config = dict(
    arch='transformer_decoder',
    model='autoregressive pixel model',
    dataset='stained colorectal tissue patches (NCT-CRC-HE-100K)',
    train_examples=22605,
    image_size=20,
    horizontal_flip=False,
    levels_per_channel=4,
    vocab_size=65,
    width=256,
    layers=7,
    norm='rmsnorm',
    norm_position='pre',
    activation='squared_relu',
    mlp_ratio=4,
    head_dim=32,
    fused_qkv=False,
    bias='all',
    qk_norm=False,
    parallel_block=True,
    dropout=0.05,
    inner_norm=False,
    positions='rope',
    tie_embeddings=True,
    init='small_normal',
    residual_init='none',
    optimizer='soap',
    beta2=0.99,
    lr=0.0028,
    beta1=0.9,
    shampoo_beta=0.99,
    eps=1e-08,
    precondition_frequency=32,
    max_precond_dim=1536,
    one_sided=True,
    adamw_lr_other_params=0.0022,
    ema_decay=0.999,
    steps=14700,
    batch_size=64,
    epochs=41.6,
    lr_schedule='cosine',
    final_lr_fraction=0,
    warmup_steps=440,
    weight_decay=0.04,
    adamw_weight_decay_other_params=0.01,
)
Rows from block 3, named by matrix and row number. Rows with one number belong to one neuron. Each number is 500 + 40 x the weight over its row's rms, rounded and kept within 0 to 999. All counts start at 0. Numbers have three digits each. After the name is the row's rms in percent of the matrix's.
# fc1: MLP up (model.blocks.3.mlp.fc1.weight, 1024x256), inputs 0-255
# fc2: MLP down (model.blocks.3.mlp.fc2.weight, 256x1024, transposed), outputs 0-255
fc1.812 105:450453474493518421501528452534532449438510493562451498531539495490456450554468464526556512510474469519522454459449482514501542512496503547488549576535506504476538444527475492533467536499511551503496478512499434490592508507485481520471438512463549467474477505551424494498543491483525452471421519536441541511495538575543483445419565493542490507499498460446455431591510508583563565550521459526530500527539520550510540515578426518511504523465422471514523521445533490456557554530464460535523524540456501491516528479489500547513502448515557530382555534509450474497490486485453513436486490506521565567428544461469437503547533446429484518524540485609462567509420530561560493473488456492498521455465551444472535497511487432521514469497508439526421578525500537464492492465437460
fc2.812 100:484557468455526560505462534440541474416471578464543437563509476507449490491488491510470493546522455499417517472513526536493417503511507520448492454485541527537449509554539503479432453421488484454516422470476506503444456442424482495494499506479572455428501500496520504502466539544524525515501561462478498482519525486476619486430577536463503507508490415473536585494431495428500436501575517533533520477503504555511447574475493508554471593438438489426530516544505568461551495501559517460448458477539544497503477485563475491468480457549476475533512520462558543594506508477523457498536467481510445543516472440526519503482479505506511530452505423483476501471463469510498471470410473428543535492457560504502530564515487457440541507528477556540409464475547492474472568515551527
fc1.813 111:486516461562542455440490576569475487443413512599473494538501435493460491414481507595539550543441405513481507464434587457445488473503528490540488514548523484479486480509461516554473507445474518528482560507538474430569464458469507512508438455504477514543485556455552562491449468493494449521490483540472464472464499467571499499528540513541570504524529500570526415546491531502438561425533496529480474469441484491502471513537386508518502540448491498442515536497504464487562492551455512512453471506513487519472538440528519501462474454498545501440501495510482589451571446504432508488454432565533572465480488530489506524502439500483458503469493537495514492441469480484485453464535460518491463543492386581531569504556443454549496483572512544508526463541487544467489522532525508
fc2.813 105:470490487542494586540580391446481397512448501471475526613539507515524503525539492516504468458530555554461456483532368489549474586491493473443520546570489509488436455486560473498518493574488466487579547548503449503505562536464555433490583496507610509547517492480510491535495529475513600507550457476519511551489519508468470492499517478538503483483576472528526507499505489444470512470444515493439491521491578484471493506485529487435479466442467516502526520459405509423483543509545502502523516548483569496495440519542479520561494486441470490525452540437470527463471517556500516491452449501539438495388535526516494498567508486519472531475482481551511453532451531494460575488462476501492464498495471448524568481534488535436439515528478447492460540520520467441524538494571509
fc1.814 112:486524486563478558526472520456477445503523435575582487584464524489505444546480513493514508528483422491548496475453501450470493507513487476637532503478510512511463498464506582532495459510488548500497479496474464459433509475482347568570500523516509550495509498430443558461507534535514501473490473479549523523532536581498581466525500516501470482426560510473442515491442504451526443560498537514500470507478513552492456549545478502473520515466520523468504499600495442479570522514528518506495420440556515592442517531487561528422439481508516527473497546501509490581558446514440472503476481561491448500478535488514525569472485456562504466480445441540453517506548501469437441479485607512414509480513543514490513532571523444536550458494531442546511504509550527473497508535535494
fc2.814 106:478508510461441475556541463525521550505567569515465473499482415464510570524479542567536538530544554493408574467531491494525522475546466512457461524527582530453532514553561471545499442472572553416464548460498508517391470559449466494470535397510460502579519470500448478569508468475540579458469473531445520519492522403495487514512464437524530452423511435503481512461498512558510529481559494547442535539553458481545474516511499533495457455496466543478484481525437464499501528409435597522456508509558484526596473438547479488499519486532491524522462459436431497467468496503535485464590542446483510485520524539510516466569532526522446550434437473473500528525531522486494517581479457561487545452548503470544488457481480496496487465467473474478517491499518489539506504501531518
fc1.815 099:547539567486500442447540483528494479551464502504536494452506524560509496519479465505441562551493501499471481536578514508446469503467454419494482558460622538501490575499464464511458485465502542509498487546481470435529558505520528474475537510541505524499460534460488539450420496459501493448530445506457545521554458513518505436546566499559460464479461517493512458521514493548505553468433530439550495482543463547525537474500513510480492486452440506472510513468547485547510480479444477482406425441446465586504577479542536431590578445434505556450530545543491484465436541525537433482516531454532462524482501415421597508507515449430502456494555431518475474495509519546483463582439461530490483495485471523453523498467427507469510515518460429452512466517495474432477422482524536
fc2.815 103:471447521495518456445540551494524590483456540472515521486484484458538493569483533500452435458538467349549480508485465481475506560537492513498509471532421427495537450533506459482520506551492506436519476458596546560532513491525479483502554557493494533503492471425552469554530465545411518480448475473536508442458483531497434458415448513472532469462567399468496485499458483495424507578467501544501527442559450518509483602497481545526498559540520506462518515535501460521523549533528520472503507488525505409535496446507496546462484494500458479482466502469495506484550518423451498523501489466504535483502489479422388424507512497497502504511460412492531444530525437554444533480439520471516508463507487431498538494534557517461488475474461542490489538479520453544563579425488429
fc1.816 101:480550539476487480537502509463538589558471457469502527489494532459569453483489478511512431461508491424484459536574417474537562540541477469457492415530493483469480482433519439513515598429430501503548478545494395469539494490540465485447460504534536499544470511474457518516544508485473420576585440465473537547541472481475477570514502466449511505495517487533489457484464523459511521493517436508453457526517447488507490399566476471527587595533455440482497455468486495496543577560587480511464520559472457513462488527490487603509459559570511481446483515412482450472524416513461508543477471466538504485500473545571526521488523481487480406531482474507477464528534439551451518490544479491509519460487514503542570452470499528500492514575507498488474475493525520503532552463424484
fc2.816 098:517505494540386516523465456458477467522514551441545518477497510486465454516509503465510495540502552436535489539472558511498524510554500524530568459524508498510560485473540507443437423552536547453489524530502481505556505546459461547520479461536467554464492489466555509540557512521562585483436606548577439585470498551463565482501494535437466493516516492522566399508545520457468505434551573517510505495556494560486463581439534529564502492528489476508504486563477503491514422516478546477459518502513511453487499552479486486504465446536513515530497460488515469492484488555508418495493486497544478514464530587440586510554407495496455544504521461544533429587545502462456478527524472462432512484479559510453509563425466522540515484540556451479412525452525471526498460465535572
fc1.817 101:495536523512447501450505483556487466476527391498567499503510490457526383482465484462427485468488534493510513481482524449403493482420433491445549541505529518535467510499468516462539513528553424500546509522520427472414443507547494488532470476557516503502573499417466448551432449565466516497550530418540536471534509432525474465470533483526496457503529477495469537518493533470511460500453466532541464503530556421503509555450521545525453484520505476435371503511537482529538476430486536533496459533537475510583507509538469396482567516449511522522523419529495587499449527491504539527505444480530499610527464465445517452489466484456528539509544468554464481522455467510534490551524493585524514545563492484476539455442531493509477493449444502420525500536528481499504529485442514
fc2.817 098:571558409464500519600512478428541472551510515430406534527512475518497544457565513584534585476434484487448486471558530513500429563506516465422469526495465495513471511436554568510537503504480532438527497449538539544413546528553476530530563530480479455492486470591470529484448542532511464487467457528507488463465509494489483506495506515550474543461473494497528477404497479557536496545477559447492491460467532535497462376492451475460411510512482553522542469525468474550488500518530501477538486445421483490509547495489483533485488479507468476496454539393501510530506478493446525583454456465566478452509411466490496522467518488450534508445396458458454549535533532504557538546552494462500489595495472509497473459449454534520505479525476511504586491459489508516522511500500524
fc1.818 103:520472535546433525554476503523477497477497470525559507522482487462514523492504502502473507482612507504537552506535532536528486403565483502463503499463508527440456597518516507511436471463499579532473469471475507559573453558549522497552434510522519446537498516442462488449505480509481495460516529492526501515526445499444481508436503517504440421511484566565436455514479521487518465562501552514619517527529546509537505568487455516411572529598505521480464465463453503503513499493567521537522602493476530526568500504535479467483520503451492493593464564514532498447496485458466412484491534521523390489570515506528478542496444528499515495546432450513521445551550528636473532499531534477456513467483545467546494552444545454560490523446484505477461505439500485516464445515434506
fc2.818 100:571464471505439492526523520516503544511525538514562511509490444483506495404531472493564513471394491482512549489468495443462456467431365528458484494565587501517506501421470486447507552505484477492480504487450448487404538525463532484451491542476466559477519455510520462581441567617465467510509481516417518463504506511471479553506440472539466480463545494546538472536462524524506521539464422473484430494519490452554438483517510519490536546449565447464548510504441475566506535447560479504511503489510512476525522487447530418509517545496542473458447521405470511489510520523514472545526469454477511495457469530532526512480502531496512516438533502498505443499390497514503514585579474493513548550552419560560548530511507444526540461533482540460502516499553528464469414555496520
fc1.819 093:457536464505479452406497516499437539570502446467531430504501480490500513550481517557489515548489529459426402531535482446526514552508546426504482497575448462493451414525494559448502482505485478521484529526473473514575534431526477478513406527510524509556492475509546504481477461507469502496495541450605485476491512505483491411379486490490544479513497451456480513528580557458547421500502439475468484585495543544562544489498575510457501515509459481523437467489485532493542419514530535476565489502466525489488506473552505511536564520513557522494433509469517543520500511479521505494488525514559487581533505508566469521593515501489548511529499481480528474523576483568528486526543439447524503490464518528491480515409450586489562503464490590395506593502497486520452541482465545
fc2.819 103:525559506543451502550456518472530500551545546559479439535506474513482524486490487497477447535501505486499484522469535503541458534540532580437423451533495437467499428500535480516557549493515508505458486540496446521471535628424536539501515546477421484482530481535528499505536517458394511455480531500461473526518470428502528473512528458535513446505527575491526585455457413522505591511421586542524521511529540541465486527550477508587486543532542492537517578474437536498484551537491500470434515512580498490556455496482495488428489503495516439498473503555486555477529481479484470502459530535519451561497530537494538469504533515524513607520528487585548498515535506467435479569478541452504547410541511516502581503447503422507533458472475500437468499506529447455524512419472574
fc1.820 102:462450472470511497482558572549576593509422465463540466483509544532487471465506503525566493507480445508464468491474469457512439445418497471550518443490495548503482520471464456500481505438465515519440515509561512520544498499518482497428450554489472525479535532515499485437483523446494420454490511496457505448540528513521530509468501579534501425508523470473502443510535523417470533574477468486518451549505465496536533497511543505540546428514486503539480518525490458405553521523449535510478419531505541470516451457564436452475510546519483422608529541495532563483558564481527498486500550460489578466555583554495513477539502447503532541572510456517472447515522544574468555465453498465558483491476475453408499471472477516518520552540582545584499502490511449588506574450514461
fc2.820 108:559511487608505514513500502498491516482509469505493475542532480518506541524483442476545508489545482532450488521461479464507487558548501487495444567475453468449529538517509553406472544553456441507507514470536546479520484471414492470553548470506503459539551493484504468551536506501487540544490594521418480579469479515509496529508536482554549538444514463539514499462472524466510507529489539512532524495427567511528477488548524467479444531506514507514564493438472559553483467457525438506594518462526489525568479588440580550487457430536481490543455533428463537512496417468424511476439419555559482462526553430494477446468466507460487540485508428475459495439430472552513483529411527555430495526497472548450511565548545500469556452503477510495519538495493588482593460484443438
fc1.821 106:522507480572497478563595590607543514482488433486578492497455503469458541510504476561501505556457484466499540505518508464517486522528560523455507466607472510503496488447561530545500472547529454495528557450465530425544512497541477555454525440537525517463485550449464483457465505569506503451510492522537469436486469495502495454538558530457501502500506508503534484451478479473488514461565505514508550481468565492494492487466483513472425423547572464477494537476534470468544492538475490404566460498463540548478508471444521561456494535516546472527487546540462396508544502473515469449470520513436571530518550531421411494603520533464464472431536443460470456469540609448504437561436474474469540438525552483534483521537472485582495502519506488568501494503489451478462473487495480
fc2.821 104:463458495488498563558512447456523543548474539514571467503551497487527437447545561558538460469590422566477554454523445567488439481516471515451485429492591483511447457479443532489537582513557507537565532507460498559483515533406497523478534560517504468463527448554497480584470511540522494533496496433453508513464516430471540482521500549523565480517511463505522493450511485561499508526515514546534506559486426462520491477533504472572526548466480477485492393468514521496474463590457439558459516455466456497490426485435571492489528509447498475407467504484554491512512435436581519560486533491519469418478501465485482463516486449565472538444493512474557492439523567514474561503474564489532523517562493529456516520470533431549546473540460515490525512552480486474493471542471499
fc1.822 094:516484520527493476535449573509512542481489467438488463495455485532524547562510570568497532546485418443484548546513557528484603450551524490510441560538472584527497550513483445529490461499513518497506527450528524513463492540499492477444447537583513544550517435574522502531472484409478493532523469500480549506549537505558494443532491436522545505434506482518576540510563521533483517491442437504481472457484523485459533557522553470497544489484475570535455492466484483455528551507459496563446461526443546488545490522505527530498516537533467498545489512529437500458422462475475466468485469577541418491533489496505573526526482479403565452451460448482533493416523494552535467489558491502454483489520476427527533516444488542545496472444497504548444492496606604472416553515515570
fc2.822 100:506523468527516482537514449518497452470476582458473469463548539549436516533534458521509539563495505545521476467543462449450574520492425526419526471506499465475575438480523500460559486505501540478538539552493480554473460444471543513497527565523502458506475481439514487460529482538473516472502530546482515535400435477463534477473448534498535482450527541501452449546473448516553465527479494558541547636463487538403471515509453512497440516501528538534515382464521483488507523538566544492540511480584416481533498507478477567526505546461552504501496527464460508514519527435496502501513453497438406544476509531498443432454452570507465520489423530535523488517531406540520612440482489492502557523448492501444478497409531529469541558510468482469503443446480467515452487524533515
fc1.823 096:534541491528511463511515459540490445514487479527487478499503459481542516501504565412554452543458478460500494502473475528462457494448544558515502507484526503497550484546518438495537468526493464542559499486537509484485493549506523551474513463505456473478460473468555620460593520449535483504523412445492559478578377555511463483448538518378479470501482468513495534513502470474485565542426522444543475552515563480586418441556485467545578481556464518514495539500480578447522433426506449514520485497555507525475511508540496500513503441483426481470472519522495507516473522456463568473459505436465488530454470444497480530445477393516483473557474493499504491484526506513438566455515469418491448485503585529536490443468446442513590557471558533514476528499501421501460506475475478
fc2.823 105:418540477479484556567520494479517488467503467414495430504522497474392534484471508483463454512482503539502529503558462442526486502533492478433442505454463512508394427506476500495487467427436531398484487452506425507417531477500506489461499479507591486560487445497496529511507487536474541494516464452492471437540588480484467558455476475492451521613589475502533462457453562508483518595471561493475472535454476500514543504511537454471470483424547493488457505500508458518495485504569543490542518549531478510497511437483518499505507509532481512457512573501660396502541478522512441491472511517471530420486462589446483463516506494490479478483490467479570510518458520503513464451553516531490453444433483545522448534485480526464513555446474508502472406502460504466511483539526474
fc1.824 015:450542514456530466475496522551569503452548499436513487533498524449542509496537492542564507569529444492596521542507440560525475479505485510541472444525475542561531510461492496481497572513450520604470459518534498498473498434484522464487499582534460490463592501539473536468528580473507519438504440500502554473491443445482484495555483440468530499525459506457447444493589493466615517512494534470547505524535525538519436468515507454518498482495467474472462471452467537567602533436580522483503485519514505478503494491557496439484527569461471556500572497499502487481550401528441468450437503547505481550543530475535487518505556558481526519516474406470520432604524460547498429588548488559473529479476582501492504479469512507498552500466537517530547515504481498487517401490466509
fc2.824 013:424466482499494552482567473491552476558528500512463517532563519472517560462610566485522522511475487436529512507456492520533469482470555533513528483474506452504532459429453521549494492516602546419517490497537468522489540558477540434533498423524553495516486552472513451480527529507461577603483478556509460548498484545473467540435493502490525494517545445557527444548478426550522498473558550505451468505526457558557548550512581567456483506510594506499528510544511501539495526414507519547529489492484509447444550449449540536537446486391530507414519488481508428500577502474544499517545533517514490506513462473508462524469520479480489487448485466468509473460519595589549513483447553517421472476485478555423524471475528521460490470475458532522537451438492484543431509497486442
fc1.825 104:406573475433523487416510515510483467498505463496450447513456530399493497525521441542499522464464436540539483542502512520553474526457482544497411428503488466475502499447562492483489434541491509444518487477510493509462504524506507468453460582561441548446489480512550584519447503448546499430534445539589498490513469503473552452528489510506570513493522353531485437497526547450530455450477519515432457531468479471472453478526491527495520533550584498493553503492546541522555435577527501517424529425613570514533485472555453505464511528489489485488502528545453516462480463479493482532486506474518502520510483501488496523527450437505575500578460574535501490511453460539517511511458512455577473444532474462486465567502487503484497548548444490538590493469482497528477519513580466
fc2.825 107:508480482563487479458501491479505469540506515526509478469530433568441476467462481475419489556476492409488563460458512519472517433515518399543562574478560467496487453560481446517527516489513459561458543502468434473480510524511519571474465507450488511531435529519496458570488556519550474498527488536457548504475469487543409434459499485511511506488522488478539479438495468436521567535508518505492510578527508494551565502559534593483439431493551512562492525472489488506508489525488454534554503448474506481476498625523483528522514535489499401477499505524516516521519428524553492500463512524533504507453497520513495512451517527501558533396550487446439505466513530465531535413450456552458591495480541598513400536517420451494507461537529514472466513479513483537505611444475454
fc1.826 100:488454534470551476511455503529470554484544455618458431502508520552492497531402395452514497459468497538493558550538456548496458470524493526503533489535540488572433477525534446514460552551501491480486533394492499507436482454472508519503401489529572536565487552492509453481508507464505559520503536533521554528508507525529452481556485580514408529408500506509474514542485553461554521502488484531446535470483502437472475495505526550564557455496580488484547552542527519545575526479516462544517495521503539469488524433533512541459546467585529420476563473539487553494479475515558462533483527499481466540425443522435501528510446429540558510489476491456506463454417509534541445580491507450547490535513567570496495495506490467484458475532554510515463484555453459515472484527453468
fc2.826 098:530459544528535572520504468452432488461511520399516460493520446508511483516483518464449478513504471468540436475443488571558508507466488551434439486522579499445450498508440478439479538478568466469497529503481531436503510492494426514561463457565540530381517498538540536428452521512501487591500527575454418459466481469514470490513474503513456461512532565456457526475531489489452513544472558398603476531538465490501514555516505432439569412492492506546437481514460477510483505470473423439568496480483444510512514521490507483507576496476504498451493497545513446526483485491577474487439443516457464521509479476526456521450559518466493452569517529504527493493537481615454492395514442490537542471527496482541485510513598509512474528443482526479476477481475471499472560453501507
fc1.827 096:523547517463572528487337440523497498445495476464496577494475479491448543438442495444523469473482484467501508535506461586580586463539430461495494416506553521507510551439519489442452547619595556518456466501493527513511475578495555526486539447440498511490542433457470507529518475553466512487477435497541497501473482499505480510509426432469490516481518494531591507530553527487560474474473480439538534520491512503481518479495487501526451500559448544517452509468455548574529522484496488544517458454501475499448513471460511470522456445521514479431499464524488535619469495548447527508487523518529468560491499509466574493458516471503478459497475434591545492490480468497444526469550486526515550477523492435462525538540507565472503517608446536469495477476457534507489487525577504
fc2.827 104:457517499514511497510474539532486487550450517450496460471441463537591540486511459541499592456542472487490454491550503453462436479514500449529528510509497490514488435536455513527560467506490451527536546501489416488465504428465423414563516543476461512558464526510453537550522488513515532487556500471508526518478410488610533526464475505500496485500539560513472486436528517584492492526526520495521548560479548528480551504497579505443414451409509532493525513455402613483506491448543511433492445581489483416527487508571459526470559475465442490553545562471490450463535555493498495482500437510514517478540457460462475567468511507477534517535442509500527569528463588465486479518523573476464473531455526455468490544504521510548545505383529434523500546540500499492476485443509465
fc1.828 101:445515536563448437449432468482453488472574486511493491491483547492547499488495533472550456608484497546573486513466494473483428466481519514523449470451468550454491531525532538604525493465519509539573449487509487509386493458498521528519535550500437528447482523445515527490493543457491543509490538467557518445474495515531498574554532480569517479486548496464526487509413421467516528504482448481487569472558507452486460481473439493517460460477461498544506517437562476512528439533478475426534525468408487577586491490493448456489521479502427499573512481432560536527487527506477527495500584548561590499459491429458479455530581501500539456598509492495453526528480518521468481549511425512500465485529552477506472530551460573476519578494530481468453457489490528491527427529543503
fc2.828 101:532409484388528548471549516565519473508489481504528507499532504539532456503511543466477537507466540540489472487501598525477426512552454499499603491543586576506415448497473464478530439525494522502451475530518521526567560407465527508469451556519489514476515474520418420434488550445539506503566464511439512513496541538431505516522528540463528463509540468477545508546605519436557506480461507509535503520472545478445477506466490404491472466602529576442468585502496480500505453505544533430454505534533485467475413477543483524440514496475480402455524510487544516451534497497544467521454529465476564453465413505531536508488513481457423541548477440536430459504546491498546475491513480510481562543473506492473476520488566544474542501494538453493479492497553486519507470486489496
fc1.829 103:488478555470475493532475479554504501568501548439486504573424453437499451536497496479505544513481563523565503470533520487537487522513515373508522443584478483536487531498487529428525465463449569540600501549487526444608470467515540469568560497557459465543517484456522488526532480487526453548471477501426548454484502490507528513487486484479542459482485524448489488440548525496457535504538614441545519503489604526507526522511554523455494419516535537502486473455496506489531437471498451527470467460497535548469456512496532540537541530487494546514522503496487561477495588478498494509544449566481430514465577487460535494478422482538490522499513548467503580472489485536554470504573430566516506554517537611508443496499533498565547482525508516482528549425440550504460540550534560
fc2.829 107:497465515477526480470503534508507651488461445517544414457605550483542514495433569488475531546499446531441480522463439418467561507558522510505517528387518483495533502465507472560462549503519476436479425497461480519517513587518481489477491498486496562488485487571529551500532470483453555463496507501523522490460509482532534554505492515537596504512499471463473466446534515445473440504365504490517464504504499486477519470482412529502546532509464515546463481506566465535473530516526476443509514518475483545508446441452472500490447493516545547453399540502518477524414531480501514508486508511429566549469474477514478471507558554538591491518471549546559464557517478514489453507525476511521548498479518483470522410559519557413537486611459535455526473531551484506519532470518491
fc1.830 106:462486501462535399501507433467547554510460513533520468459507538545480491479481536486523521515467496516550546470441507491466445530481494455501441495466462485478385500494509493482566455506474538466416526484498554455478545557553542536487458468577485466532486480489473518504547536493543398500488573509505560494548513515504440438547476545547527418490493502467455440462509475565479493512571534492464494442545469520507490496578521410471453472546522529537507580499473494483550547519454510559478492475494447536543461465532528550590523517507502512546489518477479510499539437514496560477519583563419508423502493496414507494420445507537593467459468519517541475453469441455456510561439577498480569533548515535544426590516452558534468528488486458456514522451512515494543513527515461
fc2.830 106:501549486470494521500458486481545508484447507557513502499540444391508467477464484506482462486517478568497462525493514490445546436457491576562443538450540514485507538564419472523490483521601481517481519494505472561517502471437458530531562471539507441494480487473481592564458502565483571523558434514512476480492492512451514452479497454452481565528508516536496465581483449525491548492542501559486482484532451510514410466393490535409440489484555467468524470490471523515526448557519423471455543484525554580509500513505489530532462487513620451523469510575454530525593503471503522465433478479501553562536525499484520435532579464561463546542441530539422537472540474482507480470542509532454535483504479503406499490480520534577548531578513507442534527487494476476468474473507488
fc1.831 110:544582567415504440558506444439521533457468459564468479474469468506545530508513386464530471506521470503423459521514429482506534502513453556480511491523450503547456488460547521488501483563571517485449525524542514551477471469547456524464446525511480522429486522530473476520497539502511520465560567487515500527489563499533484511499522462433482535509573482515521452442473530509487535478550455462557520461533524485469529463509527521452518364534500571521481507607532497512544476511509411532456516430541503480464489469558459476439494519474500457578469556534537552394505453484512451569570515485432483517523530479416433494552588538552514451449516514535527486524461524529476478525518478519483556546471434393468525494498524490529487576473477513528459542471507518507454549487522484
fc2.831 100:484468524501544425555504478480428500544484510481505506542538506492465571535471525515531530514464477519477506452548550482504508534535566482463520479481560557484477505474379482500555531492481547472543503508455490494503533494549456552429496494485534459460487552474516506515532505471530487560507503413444504497498584553376483501548575480495503468547532495475521547515457479571558518486485571525517480527531492530538571558523505461442595540474493521530459485420544528565539450470461477495460479553538493438529540449564625512482423478521453573469477494493507497472482486524539505491496486491537491520454503422480478483495513524515441585567479524524471552569495455511512559468478540516541442449400525552542514425609578535506471534505517541481459488470490524472461500461477574
fc1.832 095:493478542544451434508530543493487505458530441580519596531561542516450512537507470491567476528528466478573567457436454543476564567441461452531500488531553457451524532443454543450478431529462548470579533538498474514509526491515509486524442531409450535401493466561532492444548557534466513484475566474515555487560505415520604495480552504519461509550503514537496556464563465512517445476406471484495554488495554505460497487516556511509550449497492549514479507558551503533506514513507503478506507449543548494567492471532547458495535515476461497490498557449521507495431498461511479488424528449532502482409508480547567504426462528511504526458502544488541569526484477527505494565465538531511466520492501473555569459470563463461536429511498473478511530474432518416529570495473444
fc2.832 096:541491496458461511545466488496540480481509563452537480510508513512492492472459470532409489420530474499513603517546520531515453434542480481494474509520414529400486462411463449523465475452604488482467444488489510531528492512559440487487480497575504507514490574527440451482453487512503462492460409547536393521501504477565512516511556500473457484455521524483522537488520502475470478503548607492497473475482429473484528487453512490522446474547534501518507492464548516521466576499552459477446518561479477613507439473462483581520450510422550501533562503515499541550541491462537488553633539549544550516504529481528494484591470522547431498540452488509492541477457547510532472461547492512515455484568468514515396500514496455515489492544461470509516507496528400486463526454478492
fc1.833 098:491551440509456476419454458524505556461491495528466470512568507450485522515478495481529418491482494495444436501526427387547458565560477494422527482563527493503500500441510526497503528484489477479411495524528494479582522579457473475503479486531545418570501486530520491490509490449522438548574557481506452491527506489505511466482506516473520457492503442477501476500455382469494517550448563551525567425518510479503460501483568494463499491544433476523483491438463534494571509442522513500557455510518529563460559505484489499495454511519530542479521457451539488609483498489516438499491474540463471440485509477523549475520447533475573536522461487555368457476445431482568522505463461535552493505535455559516453485550598490496503533521536539584514500411459531487473523515472463
fc2.833 101:546497541545488501566456488555512532530484509471517472529481525539565470575487551491512535521480490494451507499416543498560492481540479457499534514525471418519430542509523561492470475506445508484552515463604503453494570505576482516485516555450482534447393516514480508533545479516469536526493490473470509477483487566417587481461448512511494544524485538514543498438483560486521495478460608513507506558487540515500501481478449553532410503500461565447505473542469542486511483482529535572484497445464437531557549492468557492555517573468518533539480522588412495525518511573501529484481516448556465528562491517458497545593480524461444468431509457545522454519501506539578522596497539506461526482522533467456478519487564597481493512498490532495503465536560540389475517496482580
fc1.834 104:545522517504486458512531498518521557463520483475548540441508496494512435500464524476559437494439461441559493524556463483491527593508480522547456539543562471558458486441481514460456534561523477459502398445506451480435457519640552514503492491436483431491526521480458564466565489450463551481495526487531447433500513491553594492470548412540517533617507513471487534451512527416535461469465484436445524500448527476532505517485514523504532484416520528504440540482476531492520500455524511476468505482427477532521474515543456484498453480403460503426521436462520573515491483542459478537532523514498557535443490548524558477557545477529484489574535464517513551550601473550544483516489555480533497479488604511560500487527481527466461506448524475460516482511529549483493496487525467
fc2.834 100:481506541505468480526540531485454585569442504536474531541522495541514554534511455476518559507525446569463476498461515483520536503544423464472528521505546438441514493442555482471486452573507493500500489529416589508517545491430423477506502484532512438519488488508499554418463457599590569537590517418454491578505464452476539479492387499483473440525488467531506491523546476530578489536508553506465485521451502507454553541515467473578448443543513521499501504502585525550519555540511537425521530587565555459489502501488567560456490550461483539582532475479463500527518523482496501537540525499526443490504501542481484491467487498538496490530540496521513540492464571487539534553490491521477513484500517487435482530473488632542464509542436471514515504478528562563509417495497544
fc1.835 105:473478505467491463523569507477484546539517489509468497463513521462500472541479420497588508573452514530466501515471477536525502455487502548544475495503544542474515528519455583442493509521455501522473505492506476420472484539495497483404493490500443485435453483544512584490531485516463469521560454407470534515426571547551479555459507500483558510457491444546541458559484441472489491532483528510524469486460558492521434441458461412541602465532486625502481525505508475490539479522542497468435437515457460591478480447554476539470527524468519516533480500586454496485547510531486558500437562443496507580521510543544497499495489547480538434501471503517482508495475458507451446457478451505455449427496562485508514527548581574486506455533454533601500548542504557504466549513412442
fc2.835 103:500422492515511517575444494559534498441487503486489462554484476491528441551502506515484543492478479577475512488538504462517505483413522483453534535561421546505496502524494482512409525462513547512484517550575499520519491466504415467439476490524557518484546557491514476488463538528509533462465509502472562429571468480442541467540509562606533459542578514535498503483473491490555471581551552540508461397440496458452522530421570543508503466477505496537499548502485512507507506515581441528490486508528474506519490537380569468550496498516481500475519522459479508421532589477422441531474443532538513470486460516465504526551470409481478535481459560440458527498460559447512494508521522430444534580537518604515513510574488488522510502464493438442491477517530455565491488448525493
fc1.836 089:437500439521464507539586435510474500527506503535505456454469527546490596501483494497509530584455578541551464479501525534396488504544511541466487452513544474486552574475516536550497465563523525552484519535507521498523447485520471549570521589559546519521432497452465530522447463495472491534505478545530498471417489505524526486505438474556474556622461529527474555628568487467569552489540541465449452533523457440462570525514499504486459528416497548504486472430489468534549458524525487487460501491542528463590524448488544525492473505534477492499512501460485443432517469495544504529515517527521506495468436532523481469500533538555444473486445502434515546515514462555459430532442469458417555508498539476484519557584476535494520510482520535553480465539553459528483504526561536
fc2.836 100:543564454518494459470517539571471453451532518515518546551495483529543417532473516510488460484459458455558549469556446508447509454478431511454467451442495504444445536567553583532487463495476524505532475516553454519558444443502542486490487480536491529486553526448385592496488392455501535453512476472527479516448478448531481433482528502400364517436570472486469488489412483506538488471431497551471505485477510455484525523484493521491499514573497530485497451522488501480502535504518490465542486506477481584487490520470516454508499486461479612586496550509467538497479476473463518498488468468492550554550458528526501505551614531450557523461492530456540497519449454535476532430551424582534490523551500432459485517478493509450487491514493438471538493505475519474531488453476540
fc1.837 103:500527537515453424494524482510454474556508475465534533480501554528537504450464495503554446480518492463504465495468528527462526521464460538521430562476523525504503467447588483507416535503585499510508511487508486552496465510539517553401571546501485521449470499478411547495503579484473439496466521427512558501535448459529496479542516459513446428490479589440509545431475536535485587456522484495593429518513485514423467503493470496498524527399486484497466532535508539491516428433444485501521513487393528487495467521542501515454462493558443472502523466497509533500473490514529524413550505476500453449583479552536462467534558448452558432542452518545475460496480489448495486506451495433530502522464518554501554522475409505510519542467474468461535602587536438529476459474437498
fc2.837 106:477454486459519469447503509485477557517469505523548443536494475495517455508492527503447573510534477541446475505514530478512484504432489524449460457470592566519482492472526503484488414546405495485477481473513606514508476451533553477558469519528536526515524543483497534562558502486473528448516492520477488452536483494461581544488563548512484494566486501459447443453477534469538545511548529495445565482447517502478475442496552472523494481513490561557579550500474446583474526547475536419505578464500451517479578487480398530524491451526469538460470541481448510471474553506450564571468517530483490422481491425604491456607540603520469464496543469447432489534505503541468427506508484448412506499577491509494494430464506444437532522462486495509464487524533518496529509478515553